Rows from block 3 of a small image classifier, named by matrix and row number. Rows with one number within an expert belong to one neuron, the router's apart. Each number is 500 + 50 x the weight over its row's rms, rounded and kept within 0 to 999. All counts start at 0. Numbers have three digits each.
Before each expert's rows are labels from the 100 images, of 14976, where the router gives the expert most weight on average: "top examples" is what is common among them. Only what is clearly more common there than usual is listed. The data: Sentinel-2 satellite tiles (TerraMesh). In brackets: how many of the 100.
# router: router (model.blocks.3.mlp.router.weight, 8x256), inputs 104-155
# up: expert up (model.blocks.3.mlp.up, 8x128x256), inputs 104-155
# down: expert down (model.blocks.3.mlp.down, 8x256x128, transposed), outputs 104-155

# expert 2
top examples: main land cover: rangeland (52)
router.2:382484510483514498488570556476533494559518557475428473519456471491470479441494477502551502524473597531486547517500577436478517428521511465523512532492491505
up.29:449450519585443531432540496473528584552390470359425418500505424599420469547509481461576450553560594440503538528483534545389556516538520586588516460524466519
down.29:537468457456498489519459501588465506547544489558523492440525472432527578587474547528549453515503370546592549494532445417532565527487397475514465512609436408
up.30:517488391579461467482501500518495484486443509420550534593513445438547520461516467553498521461454439581480504450442571587522471506492587484426510523412576539
down.30:486555515396568607481453474439509538447608488533506479449531540614485511573480514395490528457599511448509523519461485454533517471518528489538562523510493579
up.31:428441433572493444428531542604514517494503538441475490431496493454474549490480504640484534479595546537560496569592455474530469468389494419535438550490464485
down.31:364467521585454493498497457450467493550471470437532450446459536571462436513527559541576483571455617529460547474550449492400537548473460485510462522552500521
up.36:507411488578430520494520555518509583515390494376426470498516444536432482543501514484554467572515510478512575557481528553404554471522528494590531428525464505
down.36:497472423457546519476493473539451503531582507548541464459491469504521590619423546515577457478525407528556570474508506427520576474489423541517446530554437460
up.39:402460548487457461571426536523481492539506490451429410487476425471473543526497565445607438520531544435555456554477576472444542485504634636576456436544507449
down.39:556525505527533572449584538417583537571477538524543559449540526595468432499503423455442488480556474457546528516445453491511463534529408507546480444535496553
up.40:449513526507471462378581552395530537534442566452483431450506535595472408496493490484500498530513556470555464482575527430508462519556446449522458539521507580
down.40:549432506500484506517549454560498514470470456518464592523591461396504523540552478505474554509454420509563475465439515499483523629460529502445490474600480406
up.41:444458531588394382387528488456480495554416580425496494494498437557519487486468518502622459570483535487530501511463460397477484505461502613507446489504507437
down.41:528494539526529566547507591499513491476520446505524540401494501502518451442549454420482473488542483443566407560509453517507433538508447496462406421568477496
up.44:549455578405532516443511507466526539564493526472484523534527571578471461473432466486596533484496469439510545495457512483525450555542539550585324468519484485
down.44:477559450409538514557482491469448541468555461568458448452503563470537479506420547505519413428523479500559478514514434519535468501491502575492513372519417475
up.45:457464502592441547453545492475534591543388458357426449512526425596420460544522459456539482554540586451499550530466548565383561519554530569576540441533481523
down.45:536472442437513495509481492571452506554561494559534478455520475436506585610459552520555448498517385540576571496540468407534567513485420488532481530589444422
up.47:496546399503436441389568453589480487487512519404513528552538487446487534548578446618460569544484455629508591535571472486495526567451524408503529550553562474
down.47:483524553432533568542434470486507443447560481583596555491535567544563498509506522391455487455524539461494460460538434498564465533497506435461561501515547552
up.50:555522572464578562532542570455538492567485471556491515507466580477474438438430463432485500465477523440504501500455526512543414405569466469527516579406499570
down.50:584458480529501469483465527464481554486380496483510500604442525487499433452488544511411547421495537487382514458506499539494435463453543550503606455409534549
up.58:402448547548422415541459552496483492543446524429435394483443427493478501494466564462622426556510567459552443523469547459428526466517583642556434437524502454
down.58:521499478559505561459563550473572556569458524488504558442513493548453435483528428479463468532516459475558505531448469511473484535530395508533436437556456524
up.59:516490447464531433444490468501504466533562538468500458491502543521543473462540515573640481506484509549500573489536432433593392559451433530514385533538540522
down.59:422472532494483472586525479537483469481397590546533573510507532424426440495551512417489479499430510489456533488407532499505465520638509458543488402532547446
up.60:504418494585432523491520550515514590518391487368431470498518441547429481542508504482551470575518520478509579553477525558398555479524529501588536425526468509
down.60:505476418448542514481494466543449497534576509553538466464499476493513589626430544510572459482516404533561572473512501416525576484487421539521456532560438455
up.62:481501404582426477426539451534455568489470492448516527568545462451515452461545470517447623506449498447485489479490539558449532441522542482477497472430577504
down.62:511461564444549531553486495457452466579565475519618494451524549553532510541406588439542431438578536535495511545532403458536463502555481459539490522507481523
up.63:583477435471538522509525544511527638514453552486579434391463543518525487538436500549552544439546518537478489577470408454451410443552378474529450414467424517
down.63:372469575567439436475434507518414460512539489409549480497488423516465516524541585520592455594500477463562542497531602523446548521479595522569447574516552450
up.65:466441490586446506438524544499534579541418549386446430470438431552486557488464472551571474518556495531434560512491507497442545467524453556569496447489413456
down.65:416445448575443473460472507599509481521473463449508471526491426436488582520517529532585456619400388487537514537505558505454592549505511519496409475544476424
up.69:478573466494470420421479431601491476454554508449465566493533497492502522563619501640413551535497476614551509548591508404548509573375596437520527580568583423
down.69:447532576477527564534532410463497432511591411542593484468529578563555502551493498406500497506480553499479466458557387473509495516558452475445485491513541543
up.70:571493490409526500520469480494528552467530501543469497509534532457578517535562473459598423478482488436497485558491493520549489548493566496444349479550518476
down.70:494453521472462482509425467529490527458460611546561385497520556495465523518447485425536488491466497555476496435462440456490520528460434601495492432503467469
up.73:478467501561558555508558540461594458489531484484412408497460530546492436475418481480485481487549569515490436471457569439533380428540502550537431505407433577
down.73:395519442545449520457501479489459584502435584460536479514435485473579488479498528550587514527447517510466479469480492550394572558531421479436450467513464556
up.74:522535487493561599488536507499540557481512454466444502548497493510498454528472411461508534446520551387394508547486555519436534467481509615487518500473437558
down.74:357467567476456498539463402534451504480528469484449426423572467562437511586514503530577557543449482491590515537517447449480554584463546522520473509589500423
up.76:481487485559520518412515502440522499504457503516457438535424571547523428436425489469488536495491551427466447417481581460538433419460467556500458512389485561
down.76:383502467534486517558589382449526452509513506507507507480507545519517454561593471441580543530432563546463499479535470479460527617518451528471464458572480504
up.78:488469541506469528460549545472619509516449535468497441506466529556530462452426417518468513450563512499544469433403462493554384417521470532491476425395483555
down.78:381531408579510496522402495500467554496492552440521520478463479506486416431526516493540485522481539536506465527469474546445498525497442488504407487520472554
up.79:467502510605414360421521535506471430440462604420486539559471435444562488407546496586530534534478499543528474477501541516510438503380588512436483558457578485
down.79:539499497449612615569506547439504565533551471545542471415502556568460430495461548383513470429567565419497469545459466480522418479617411468565477421530417549
up.81:505519431460467472394573554522542512454536548468493489402551519495453453566517561494474435494577551533599491575597523480519499442500443419553516559507527598
down.81:504442451493444531518476505527494384528492458520513605523525454454580571546515457434537529501496392475533537508493569472489567593478536510490469547595517515
up.82:463508593474503542620452550523464471404499468536548515560512516463513462431482514378495517518396566437405463507425541547458500464468573480414528526512519595
down.82:530534499464455464421463549464506553469401546526534552582488452493539505449529463529435523447523419479474540514513413526523507524460526496518680499494572499
up.83:527509442490610567450503479593501619532532421463546524519496457491542545498539496565494492548450437511419561567506504518465497476542459412462539612481514596
down.83:462560505514451461514461466597447530504543463462485504409562455500512555567537505546533466599478429543601535553523518414496568539505576433499469584594537447
up.84:480487433546568536483593542441572470535510616511410473450421501507522504454482469567496458538493493575465529483510538422460500461506352476522484537448394527
down.84:421493518544424491497491441556522422499479514477524485527526465505501563555543506490589550594369416482531497476489565473483567586531565527468373488547570445
up.85:417421454570477489419504618521474455458475544469503475517403509533518498443408522504507460527526575492404498515569445463398551424415392469482501540446415564
down.85:446487506522516529564495525533485533497381441545521547593441493449489502434553514457503481536320495436373524523504485574460510500492537515449583457488534477
up.86:450466448489483488434456534598534500456529501430436516440521459501507570519506460556504540432611545506568481580567489489557468478409505477478450534566449522
down.86:346458467520454498446546444445473534545479484439563470525484547570456449523540542514516568520432612513414526455550489486423542563477521522554527554524587536
up.91:485490451537550555465579512433509601582461453506518479519484508487425441459465503497506524508461539426435600516490511588395558424571387417572530537412498565
down.91:525441533447525483466441516522472537526554456472534491566468497525511566529437520465558482426562515458386556557520475448546494436469563542524559467427520551
up.92:477469452483480510460464581577597462470518540466436480408494492519488538475471457550494473450618558493592488592535497453546458459464517431518439532502437554
down.92:339411456565470464453556485459493524514462476470566486483459510530485452497534570510550522537467570517455494469538440496399527544435451485535461470515562516
up.94:501499539512554515514541490425413554541507452558584527417485549502559465457415551477487482474425507490440463416370398491498463418602380476453513522456496466
down.94:406530496484427422461496466521436477467477614458495499601493463513523510477545517513465537515458491570440537549630509475469558515409581466485584555491567580
up.95:481423486464510504528454549546546534425525561532520473376497570486496501506418569571528487456611521520589500567545402438531482403447445400501449428427442523
down.95:384494413596396442479527492489472481521498538376512513462484402542517515507550512531591502588489478555577515465441590496409572583537501558543384445602526514
up.97:663561516436576493497541467497533438509502527574488586498537563539473435535513475501464540428544500545552568430467509474608448529528485460553531590514518543
down.97:553433457534402444507422517492397561483395483458552414490517512474495490539452570483480488569460411480546572493508494472398538515482502536506520481526446504
up.99:477535527385500451522506477571483431521606526535530570523571486427510584547566477505469507491471448576538515563568468394593508547442554422475533575566547472
down.99:600598520485557535472512538459517460516503507590623559506498541490548471445493479455425551410538468520508468473523404523560433511518469442489503528470596517
up.100:432478513589442512407561457442525535562400482392436426502517433604431455558516484438594460553538605418524489505485524501390556531513507632566484469524480507
down.100:558467518455513529569457538565469493530555462567550502412539464462529567560493541466542424495543381513586527527533434444526547542494409467516469486626454431
up.102:508512439528513532489521513541486502500478458499513523606482508402503475432505483458456567452432528460451469496522608585480481446470581482454477458411568567
down.102:491502504440476503506491410411539482463529545516539505434592559596535444571536466422445555472578541521516464468462469430538477604528507542492523454578512507

# expert 1
top examples: water (98); main land cover: water (91)
router.1:559492464523509491489492536505434444502479451453481480467478510502485531584492517565504463417598521561446501522521444456503464540477522513499443517527458489
up.1:429458476554497521544412587590454531486447438485555522562426473420522577455518575562514385547413439490509504552521395553405563454496516400451419473462511536
down.1:429480505504415539510521417486570538442448495498415468540569495524555532521597397495503616541403480486547427431499540501456554641511467530395489476561462495
up.2:538425520555456529490509549409516500542440498487486424465473471554505510553413557485512447511573488429513547493540502443425567469535441541513418445462464571
down.2:436550498563452488519507533547456420498458535542572535544437445420495532391511574390453443549456481469514461506417570589481528502558555561471533478479547496
up.5:528518464536483563490486591575509450483479417386459564622489472472507492455538484480492475518482475470495511625479557556448537437503578465479521495427529585
down.5:535477480477544527483465526439526535570401514455548460607510557573429462571462524517494440505462495535520578501504483404487492455510465423564601501401521589
up.8:509476459479590576512576460482565521559563469576532544508480566516421468461562515414593449480530588454458579495479468495495491477538394513565471467444441553
down.8:509426524486457528512542508444419510579421507490543524551534571508451443475452575459519525533447513490438526490473552496467509506544509420537555518503467514
up.9:468354430563494457563424568562458554510487462413578446547460440456524540393424558533514471470484498516446452501444478602433460417539476476445461412390462507
down.9:429469514548424518505517454482522510537413462492392453506512509483471513544524481478543530601411499416506501417487582489437541606590502541505452516532459416
up.12:489391504379578526527559565511490519550499475500452496466463516439510548593433510486544448405581453519530535579584511445549432475483503499645453517506469470
down.12:577493426490515474468596576389512437540479565498579490515456507494495402416444459457472565410561496489514536451470606512493423451548486508529528514427551532
up.13:519495484495590643604603530459494529517565424547452460466450574491471551503456430476496490506502497503469497522510485538497466468503445486547520500416373541
down.13:519516440484493383425442592502493451508496635481547530496449471507519487467500562459498435448574449571614507591491566476516478436501516445527471499464557545
up.14:510422508592446516517517574466477478556427457467494489574452438478506516444458538464516453495546518438386493506468541549415547490548516523510435449466490522
down.14:458551486535507430521525547535449426539443536571526526569402466412474511397488588417460443519440486492489487469458551564511490478552534569496557540439554492
up.15:514524537458524423496492504552456511465490493547482490427473522441539556563521480576463551535488448563502442483556507443556437535425536475496513528563535395
down.15:583530508450494492533521519429495486583523480495512484488550526559431480550490467501404519474575490581566623475547549447523507456549544436612608536469551591
up.16:360498442581497518502466515472512490477433491458504501517489468502550463535490539522483423481536487481593399535500503503412550510483483501482298541458508611
down.16:419448515514472547454443468532542564432556499454478483503549454526590569485499514513659499526488465463559361526507442498471551551459453503413468461539467528
up.17:583475442485581474515460580472406509511585494512517465368494516506457487558405593529465433446592506539442579482557468387488472350495432473587534519423435465
down.17:460583479539475441467474508470544468558482526501530422440482462551521444467568463498496571534548503555586493467522425525452501537507462573503475457570550506
up.20:443414448551501505565388567578454557453456440470575507570434459425521589435481580546517423504455447498474509528499427559402552418516496416441428428403489529
down.20:421465503537441552516536428473556538507424475479430450537551496558525517521586384508511598555401493484529445416489537496439538648538467514418474494544476500
up.21:513520483506555598523604515516517517524559467550466452450475573496462556460461406485471459489507488533492497509538409469538480463459386508571536525412360537
down.21:550512443443536448471473559416486536473518619458543495478494519553542418505475532476506522382584506535582483544493599503535396442514521465513422484483539513
up.25:455406514498500547482445515525535510428558454459428470569504446487503565479496523403614499484424527405535518528471565530518495482539574535500414516483527569
down.25:500535496491449433477490500419495461478507577570469497494557521467561422485467552560528524477502481508635430387510516472554499511504487534518482541465543451
up.27:521434519575462486554478549474446467572408470520500493625440469465501479441461556473510453458498533446388480445447521584432513491562546530512466455445506516
down.27:447545483511524431515531527508445433548442547581532520580416490430461497411485606417453450517428508502467490454473549550519485485553525566508577542438551508
up.28:417499517552431397495496472579438533464507496451454487495453421464534584441528504572566503574400413587501537480557493486469567539467424495457494578546463445
down.28:472554567441449525512493437453501556515569404510423512429581541533474476548604451497454578485542555504609510499540507448548473571507478489543529531594471495
up.31:450436467510547502456524548488501497471515588530541507464451498504529442434407552541504434417595528503503450539517434504514482407418399501499466538427400559
down.31:432493542497467491508446467436469547464508501406473416422553488594495440505477457474616555566505530509577475444434554475465483544549489557514431483563482534
up.33:453421481555483498539385590583452516477439443480571502563419486419511584453508594546522392536415440493510511533542410551412549451491526404446434439441537548
down.33:425468500517420550522555425490571542479432494496422469560560491527548540513601388489506602557394472485554434428476556512450561649546467535405487493541472505
up.34:424426471536460476540445565510447511489406524422474480597415425463586556432462525526564437575405426515506539531454455525419533518527521517447465475540418479
down.34:491442543468468545431568425468587460495545471508448445495570535549539494542465425465539548455509549412571474454480520464543482567490417554483467463516432494
up.35:452409539448454465506427506514517482465519522546485464542451508505428499495531519479628464482437558468477531446488500463522513478588553551525425448499597506
down.35:411401520518501579510504523431568553443488449554458449422488517563552482480560513415569472494541520439564470508540469464466480539425415438515494483539368527
up.38:513453460460606611518460498513582554520561435532451423507460578557423426508502530464528457529494618423426454492508455544502430419521447475508527434419399577
down.38:460456615455446375482455523471396521541414518522603515558467524523493478492448601514524526460480497540489532441509481465492514489474499464550619559495553573
up.39:453444486459534591492479473473562498458564512548488471471453518492473488480470521482611495510485536409520469518465494474501520496520452469487393456467466492
down.39:560532516496490471543500381469475496442560496521543456432596587506435429548568503535468572529422530500553461451501490543552458558478481485445377481530528440
up.41:518501558511542587526529488423497481519564458563542571526530587545478431454445538464529488543449536451475524505427550527520494464529497480503539521427535594
down.41:560481435567493482451498579495513535549386498412495482577419537516463363490502536462546443459496542501512565526515511488399445421524473540563520496407489565
up.42:490503504477501458519526481548476501465474454534464473438475500432536604579531429561467576538486447575511472493578558465538472553427528479500490534581517401
down.42:582556513442509486550519509425497491566528476506482462491544539555435462542479465497387534472562498583554598461571548448531492461536542440602610554471552583
up.43:505487478434566495458559537444513525582474491430477550552466462533519506544469439558510479501523406494535587523511511457573486454548514535570509521428495472
down.43:594450435480474472468502555490431545553430536447566446538451567535462439514416580527530510475491488517472570496576451448455464414454423452547517484439466538
up.44:590492446482585476513460595476412495520589507514534482371463520507478496541401595515465429450603482540446523474558462395506458344472431481580537524425434466
down.44:462566479546472446443499492469563467578480514488525422438504471553500443476561467502516568542541509544591506466545438510447507553519443547516473462577555520
up.46:384526448522551496506450466612492461487572454532511496529480544543503528440493497531505512429504606542508450487497459530545461421420466467415453488414454560
down.46:449479541518487406599514508553402457531421462507443510471414529408427457484505567560494534557455570523470594496568549514437485490477595436529538528510565428
up.47:507426431575470538498530594411456494498469497424515474459479427512483523505467546472525450507619533500405581548519571436422567485510457511552441469508424495
down.47:478557495564507433529514595530456415535477545547548517500389429425488507379490542419465450488519469497539489508429543585496478452544546566509519527446559499
up.48:572480540466433470472520445421535558485461512478449481417620510557407451595519491503467537516570512469508587458508514438512538543504491576571515491538483491
down.48:414529514505456534563472515525440408458537561505594503492496442490547560457510550403465488501518486510588433535438568558492549515534571550443500487545526500
up.50:536461552473548597566531609487514438501519486571499552531411592490496454471462539384496390541437494433467503574499516493519454459529532468501525488440529561
down.50:487462501539401416504515511478511505555390566431500522575539497526454464539527528549521500541477449593610538508552545456459548504498507397569541570466548552
up.52:371480482531519486475530537540474483517457513477480497485423458503560581500469485516471477491529498566471464544572532456474531519484497486521463560557443461
down.52:587545526405535468548484475407514487515606486545468446435579578537454412548496495481481571435582538547595519446517574432586420511520548455571534532519552517
up.53:552487537573467483588455499496441445548395477549511500654448490453519472440488538462474482468414492460408471414428505603437502512576566542478522453452540505
down.53:407532518503471453522522487500439437549431546547532525596446504463449496432509577426432479553410536507433495449475543554492518512566543555509603503467561532
up.55:373492488568480566436521521413564516517419498435481508488469511579502455516463457515495473482576533460558410534475465512446523516492441561535381503473467584
down.55:555498517443485503484449393517546527456599521487474486489596504526555538553517531512645500498511482493602439473491485463521521538485477486447514487555508516
up.57:474426514462526549499479519479528532495493494494490510536429575464422475498502513479589478504496537432552532523468477536551463493525490516517400473476457497
down.57:400528507577578520551493469476447486521505544462526460515425454531490443435466577550579497547357559536499504510494510497488495481501453478525330522421497538
up.58:466438575411431515519442496592536522430514560474468476538548512501411534511463494401604576509465533443509522603502520483554492489492497487505455500495520574
down.58:437483458507545530440490547433524448543481500486611472509469527583513451483440572471449443397566564572477426498537501462453414543539525482487544440518503505
up.64:548540569467605458480617569549453473559592475589509501393465585420470516461482573490457402504549533537439532539607434444548447489458484434584562551519507446
down.64:525529487472482421469474540505485524528487582463533470487494524541508458505487532575489563473535481612590504517609427455506470460443452402512464548496529505
up.67:498433560542493567560430556565527504552470391542534481519483512446518554455500597479519406531430464410503435561513386581425540480547519413468462459478552618
down.67:440518454551443454505529463537488447515407552479443502620483476453489523453522497481490513567377482534504478432473586533478533548560547553461537507463525486
up.69:412519439571516498518445531510483440491465479497509522556444487469547505564473578532483400475515460508590448521554490467432535468490499461485290543391547624
down.69:392404499532486561473482501510529596433512507460514486506532436510607554448508506477638522526476461443507374526471470542452538569480439497398452454536440533

# expert 6
top examples: bare ground (51); main land cover: rangeland (49)
router.6:513559478476517493537535458521441359487586495550581538479510489479508556470550485511472502464536515617503547456520487456562488581555474495451537544563492470
up.0:508474371460528513475471500396464570525434573496494398514453543516470421573393566507522492504458535475434447459566588431434497399532436533539492503429446579
down.0:405493567509485543552473434456510474464541482541449469490531552506535463469555502420516489498474578494457392469436482557462508542526502546431468471502431541
up.2:475447545594443592408573529488574480461407585435496543492448552551452458495491464491556522563489550386546532594555492497425535547433494516510430443481501598
down.2:522489509481540571530507467426548557521530356496440475488540531527479456489487469411552545436507474436522498469465490553467484451533432536563461463452450552
up.3:528477522497547537619493467486570443587518442536476513561526507499472488476471445434548474395495580546462553425381527569539459494682487510559499446445468529
down.3:484519500570418531419511519504528480516454576380390489499495454559484467524555488499509485527514458475538537565502538511373549488537476589496539537491455540
up.8:550449430457574449552515589507437491569514526442480406518458451431503482522406562468513374450517473557500544586552547425501422439550499505488487502477442515
down.8:490615555498533559408557422429613487508502510552424526519538553588477431532592399512389605471476566478486517410473517504521473556457516497490596550534531489
up.9:537451576449505529549427481492512537456508396536450477488490521498507517500485548434614458470442485441484526494549524496480481446491462556460388409496487527
down.9:520542487419509522610537454442466547513465484507489485492516525567449425516499458519482558540442437517583539442413480482542469511552475480567540526526487494
up.10:529422507483486452423429550540519499512427478468533554574446456509489518449425515512579510442489427371474528487482555523546458426482545558479446453362564523
down.10:487511493452552590511562488458570590488457530505348463565490565514490455479485454452548523517405496465468507563521476494472523509463392541518509521515381537
up.12:548515539419566538563498465556512408481594447636524597484557561435595543451544482474550514385480523524476436498558426537561460525584495434390494524520504488
down.12:460453369451459521463466434482463543455452600475526470587535485517534507503525519483511546499454476476485510487466531529482547588480464571462578457556444517
up.14:557487583457597483531476605553418539460504459557541500487436475427545556470483579530483440467499438514448541502545449491512490481435529450403508545528503459
down.14:554477513478509573537570507398523534561449421508448493530508555570442389510503444485401608398523553469449558466498557484475452485498549487560583530484515560
up.15:424531498452488442545420508608421412439567484513495485418503443432507580529536602524491458487550435548613450525592507436511559525457546475487523546559513450
down.15:468559538449506535569490463518476403468560408524586485518521512498526550532505518381512540477483482505497490502536500462505528503517546486503525591509553545
up.16:455462509557491433536476520548440534501548553405493366476415403474511542412408570539589446577463433518500521541469509549401534490478495518477451496519440496
down.16:497567549484557528474505460434490545538529440534446451451516557574489403537563499529419565467494579542556496364520514485515445550507487433542521600578498476
up.18:516530438529426448419570448467530487545493507411522598542548462560495527567507403608514501515482444600501633449452474461500525559548464496582535515537516450
down.18:449584560524461471473471519536555522471409461498465508576470506433475462403562468557419530522417501521497468490542475582468496556417512430495618566514562512
up.20:457456544485420465584421528546441450497536438475532427460487427418548590490493607428557452517512445458530499509545553500418570514508548573496482445533492488
down.20:533524500414446549576516433501513449537509460549540447548538535487460545566478535424501545509442443521556550442485568441519552518571540510553550539510486516
up.21:466452502562443502458450567506442531378510551427516508497451487502539479440506534559549575587443517483478429437523540547474447472394536499398441529493515547
down.21:450503512493511507631510555533443467533469353549518496539444482439480498413521565428480449453491504528466514513494449609416550460525524465536530514468483501
up.26:496453509507476461523428495541521494545510515461438423532464461475448569499478541530620483520446471467490543487509499493481512491503478544575360384472512518
down.26:509597510434473570545459407577549514507492510510528492518569486412498525584575460488444494513433432572579514564449409451528546571531475486503528526600490452
up.28:500499436459571555526557592509417575547458523457514420451406576531421479515428534529506435521535532512522548552590463473489481404495410475574510545462407597
down.28:511558620458488481508449442487523495497516429479437439487566511539468501581498498580459565485497479522539576461532468429467523511447558445564576559529559522
up.30:475466538484479503470470510493543512449547488510392454519476474482501524504444569490597493484521498370494503581602518463582507465427515520486315516453464499
down.30:470495534435506541424536503408552579489507447441480505476517532577491435567418438414396510513484532423441466603541536397520500428469523464518443460466510557
up.32:599556493538535416498526570504441446552486535459493508517451426496490504539524517568474394505556417605545597464460485450528435476502522565484532516481521441
down.32:508565543434546602426577429394635551495473518535407478546535585576453420535520413497416615428476590432449517466482516487515462530457481510527630507501492542
up.33:563501619435618521535480586555438517502541409565554497445461542454508566503487568521470452467508468515480514520560385472527460457465492438419510542537502471
down.33:542504512455498596483557459407559547534469468499443482554540551576446430547505439479429597395507549448443578469477530473474481500505529516557629498490507571
up.35:513480427600478453517499524575485455455524472444491483532534457428493554544597515543522540466554539554476530510554588490473490477415546523467468541449576542
down.35:459548532526520445581492600510453457567482491499487497507410498469499482377511538538438508489480456555487472474563483586450489459436558421561460553478579488
up.38:554517585467570445535473590576418500488548483535555496471444433437513591479501570559493446487515419560470544507517424467508494443451515458435508535511526440
down.38:548503518455512602490589470389555563527476452514431467520530572586462394535511432498414613399519576458446545483519505483483458502476507491531588525507486543
up.41:528448393567458448543457476525454496438518524461525490474605498428513500521586518545524537453526563570456499432503566537489430478460554527454477488477534486
down.41:446485494541505441596508594567412412570482538528559547525390486442493516385497555526477496516440463562482501495548523565418524458482597423542452562482594482
up.44:532380460441544468566493593490420574514463537464538446496435470496472475489463532443548404487554515508440514555466462499491431405547495543592449422429441482
down.44:502504496490459500482461435492514408517455483510417507540554551520508450542507493563487552533408482497528504502571507481476509566508502489474490556532486509
up.47:535545593473554547496540572559514468458571452602476544491450553438575560486517527532531517485488452501437544513621435422480534452430493363402493576510550522
down.47:509467508521402540465460528384503656519392495482503431520489520563437400455495496478433540496508516432509504472448518550434487488494455592576547454487457517
up.53:485404455601449439510444557580490490446495560447520457497497420412532604495551528534541514487532486545513528590566579502462481482489594481431456497494595548
down.53:446469539535486475523442587466467461570489491496468465451426491487437495410487582489518496549506493483511518460544517546417506467486558472594456539501533537
up.56:442422527518475672453497513429575555483433549423502461523458544625383444494436497420553520525509583367485469529525595497470491514470531609552448466461423615
down.56:503496471480512574568489489470515434495573426541460472504461520471560527483466456409556443438531503498454483497438371533460514441563399591506492419459403551
up.57:556413472427569402563444569580438429546543527537576531463481427384514503501503585465554419409584506540454561555499471453522438399509536473504468475486522421
down.57:525495480473479528460561482461490550574429514543422478512453528542476440520542450568481593531454478500491549459546469527472520539452426515517525599571435429
up.58:423443487446544556523482560443534485504535534497511486582443499497542473468507499435631443442461540464551522483449526528557475475538415537517301449497440556
down.58:462510553525502547496492545539482537556493507432439494504420475451479532489455519544549523573374423499593465531459497547466538434508505510474358437480414425
up.60:517532453526435475403563462458550493539478515408526582534550494591503501569505397598509484504488482601473636458461438454508500557524447480587548516540509477
down.60:441581529540455468457446529547559533473427464487476499557466491447468469408568464558423507533431500525493480499543460584452505541422508424507625549511565516
up.61:475509548569501465493461590583533518392539482445428422540412418465539575532574496549548556537535466517486562560585528438443522443393570495436476547508574545
down.61:496515532498519472537523584426417551574482494502486487484442531548471423419489545538466485475539531531490451425521493557464461426489533480545479533462520527
up.63:448443546603410521553531559547548520457500494392457426516477415487484566456440446545563520516472456517503541542485515536418558467485498454493459496532433519
down.63:506603513463525465457526477455534500472574495504518511442511545584472470514532487528506538465526558588538537453544458426542460442505489432550504591455578590
up.65:567460495481478505509521452540559478471516433505586569534610509475561540524544401449514570520417438491494508500477481522538474550644514471400519474507575496
down.65:398482516541452467556466473527450521500499496488474488454508461497463484447543538472527475604454516514535462501480490543415577572489500487514476483610460473
up.66:488503428416570567469553545539453622472520516472516462456485591493507499519464530533519477530498565508458534588596486476519471431446448405462505587504426653
down.66:451506560487434533505407426502522500538523436468495442479575447535484535568560511494512526572495447452574571516503473457416601568491514473564555543572527537
up.68:418426488476460532546432472485570495490596431468463457452530508496522519490536448497651534456473542429548547467404481510514478513556506508500369353520484569
down.68:440482533480473512602462583491586487500444566510544435465455491475505483510476547461517402525496483597492508556509478494436558511491494367537519505526574554
up.70:537500369461490571529466506533428532471557496420474474556538506505464538486464510546496384425519573522502496538503451582511528412519465495528518492430376561
down.70:513541520506511494450483436556550448606468570560467470523465541462479516538528506486489550553384427522506585471528523436453538569496444495501597551527524494
up.76:564517591426594439554474583550427511520547480549555484480442454438506571495483579517490427475524424553469549497502431462540480439484507472471511526500526429
down.76:553509488464508593466580456396563537533460464511430509551550575569463394539523424503420610397500563452441549480517513489494454517485499508523593515503478541
up.78:540514518511541420581414535597427467495546550474547468437433400446512547428466571549496443509533476567455551531452435497465503428477524505487501455535477418
down.78:543525497462504526459559468412511554579446494546480457472520576560453382567513508508431556506488537488543532423549495446505473538471456493573533585569468446
up.79:431523534575416524472494441393534500482456534458519481461542548627539415543521476438493504541484581523448494475420433424454509528508469546483511460536515522
down.79:522479504475535517512502486446541525534551503538505499417536563563448362530517526420545444471568563470545577518419466489513421489567453501619539481523456493
up.81:514472442630450447493494516573480455461516475432495510542551446433507555517593510555512565479533526538465532522553572504453505488412560522451482536445591543
down.81:433542543538519459562495612505461463561493503486473486497392484489514496371494535544472494500499463553474473499565459595434504433446533423566454550469555504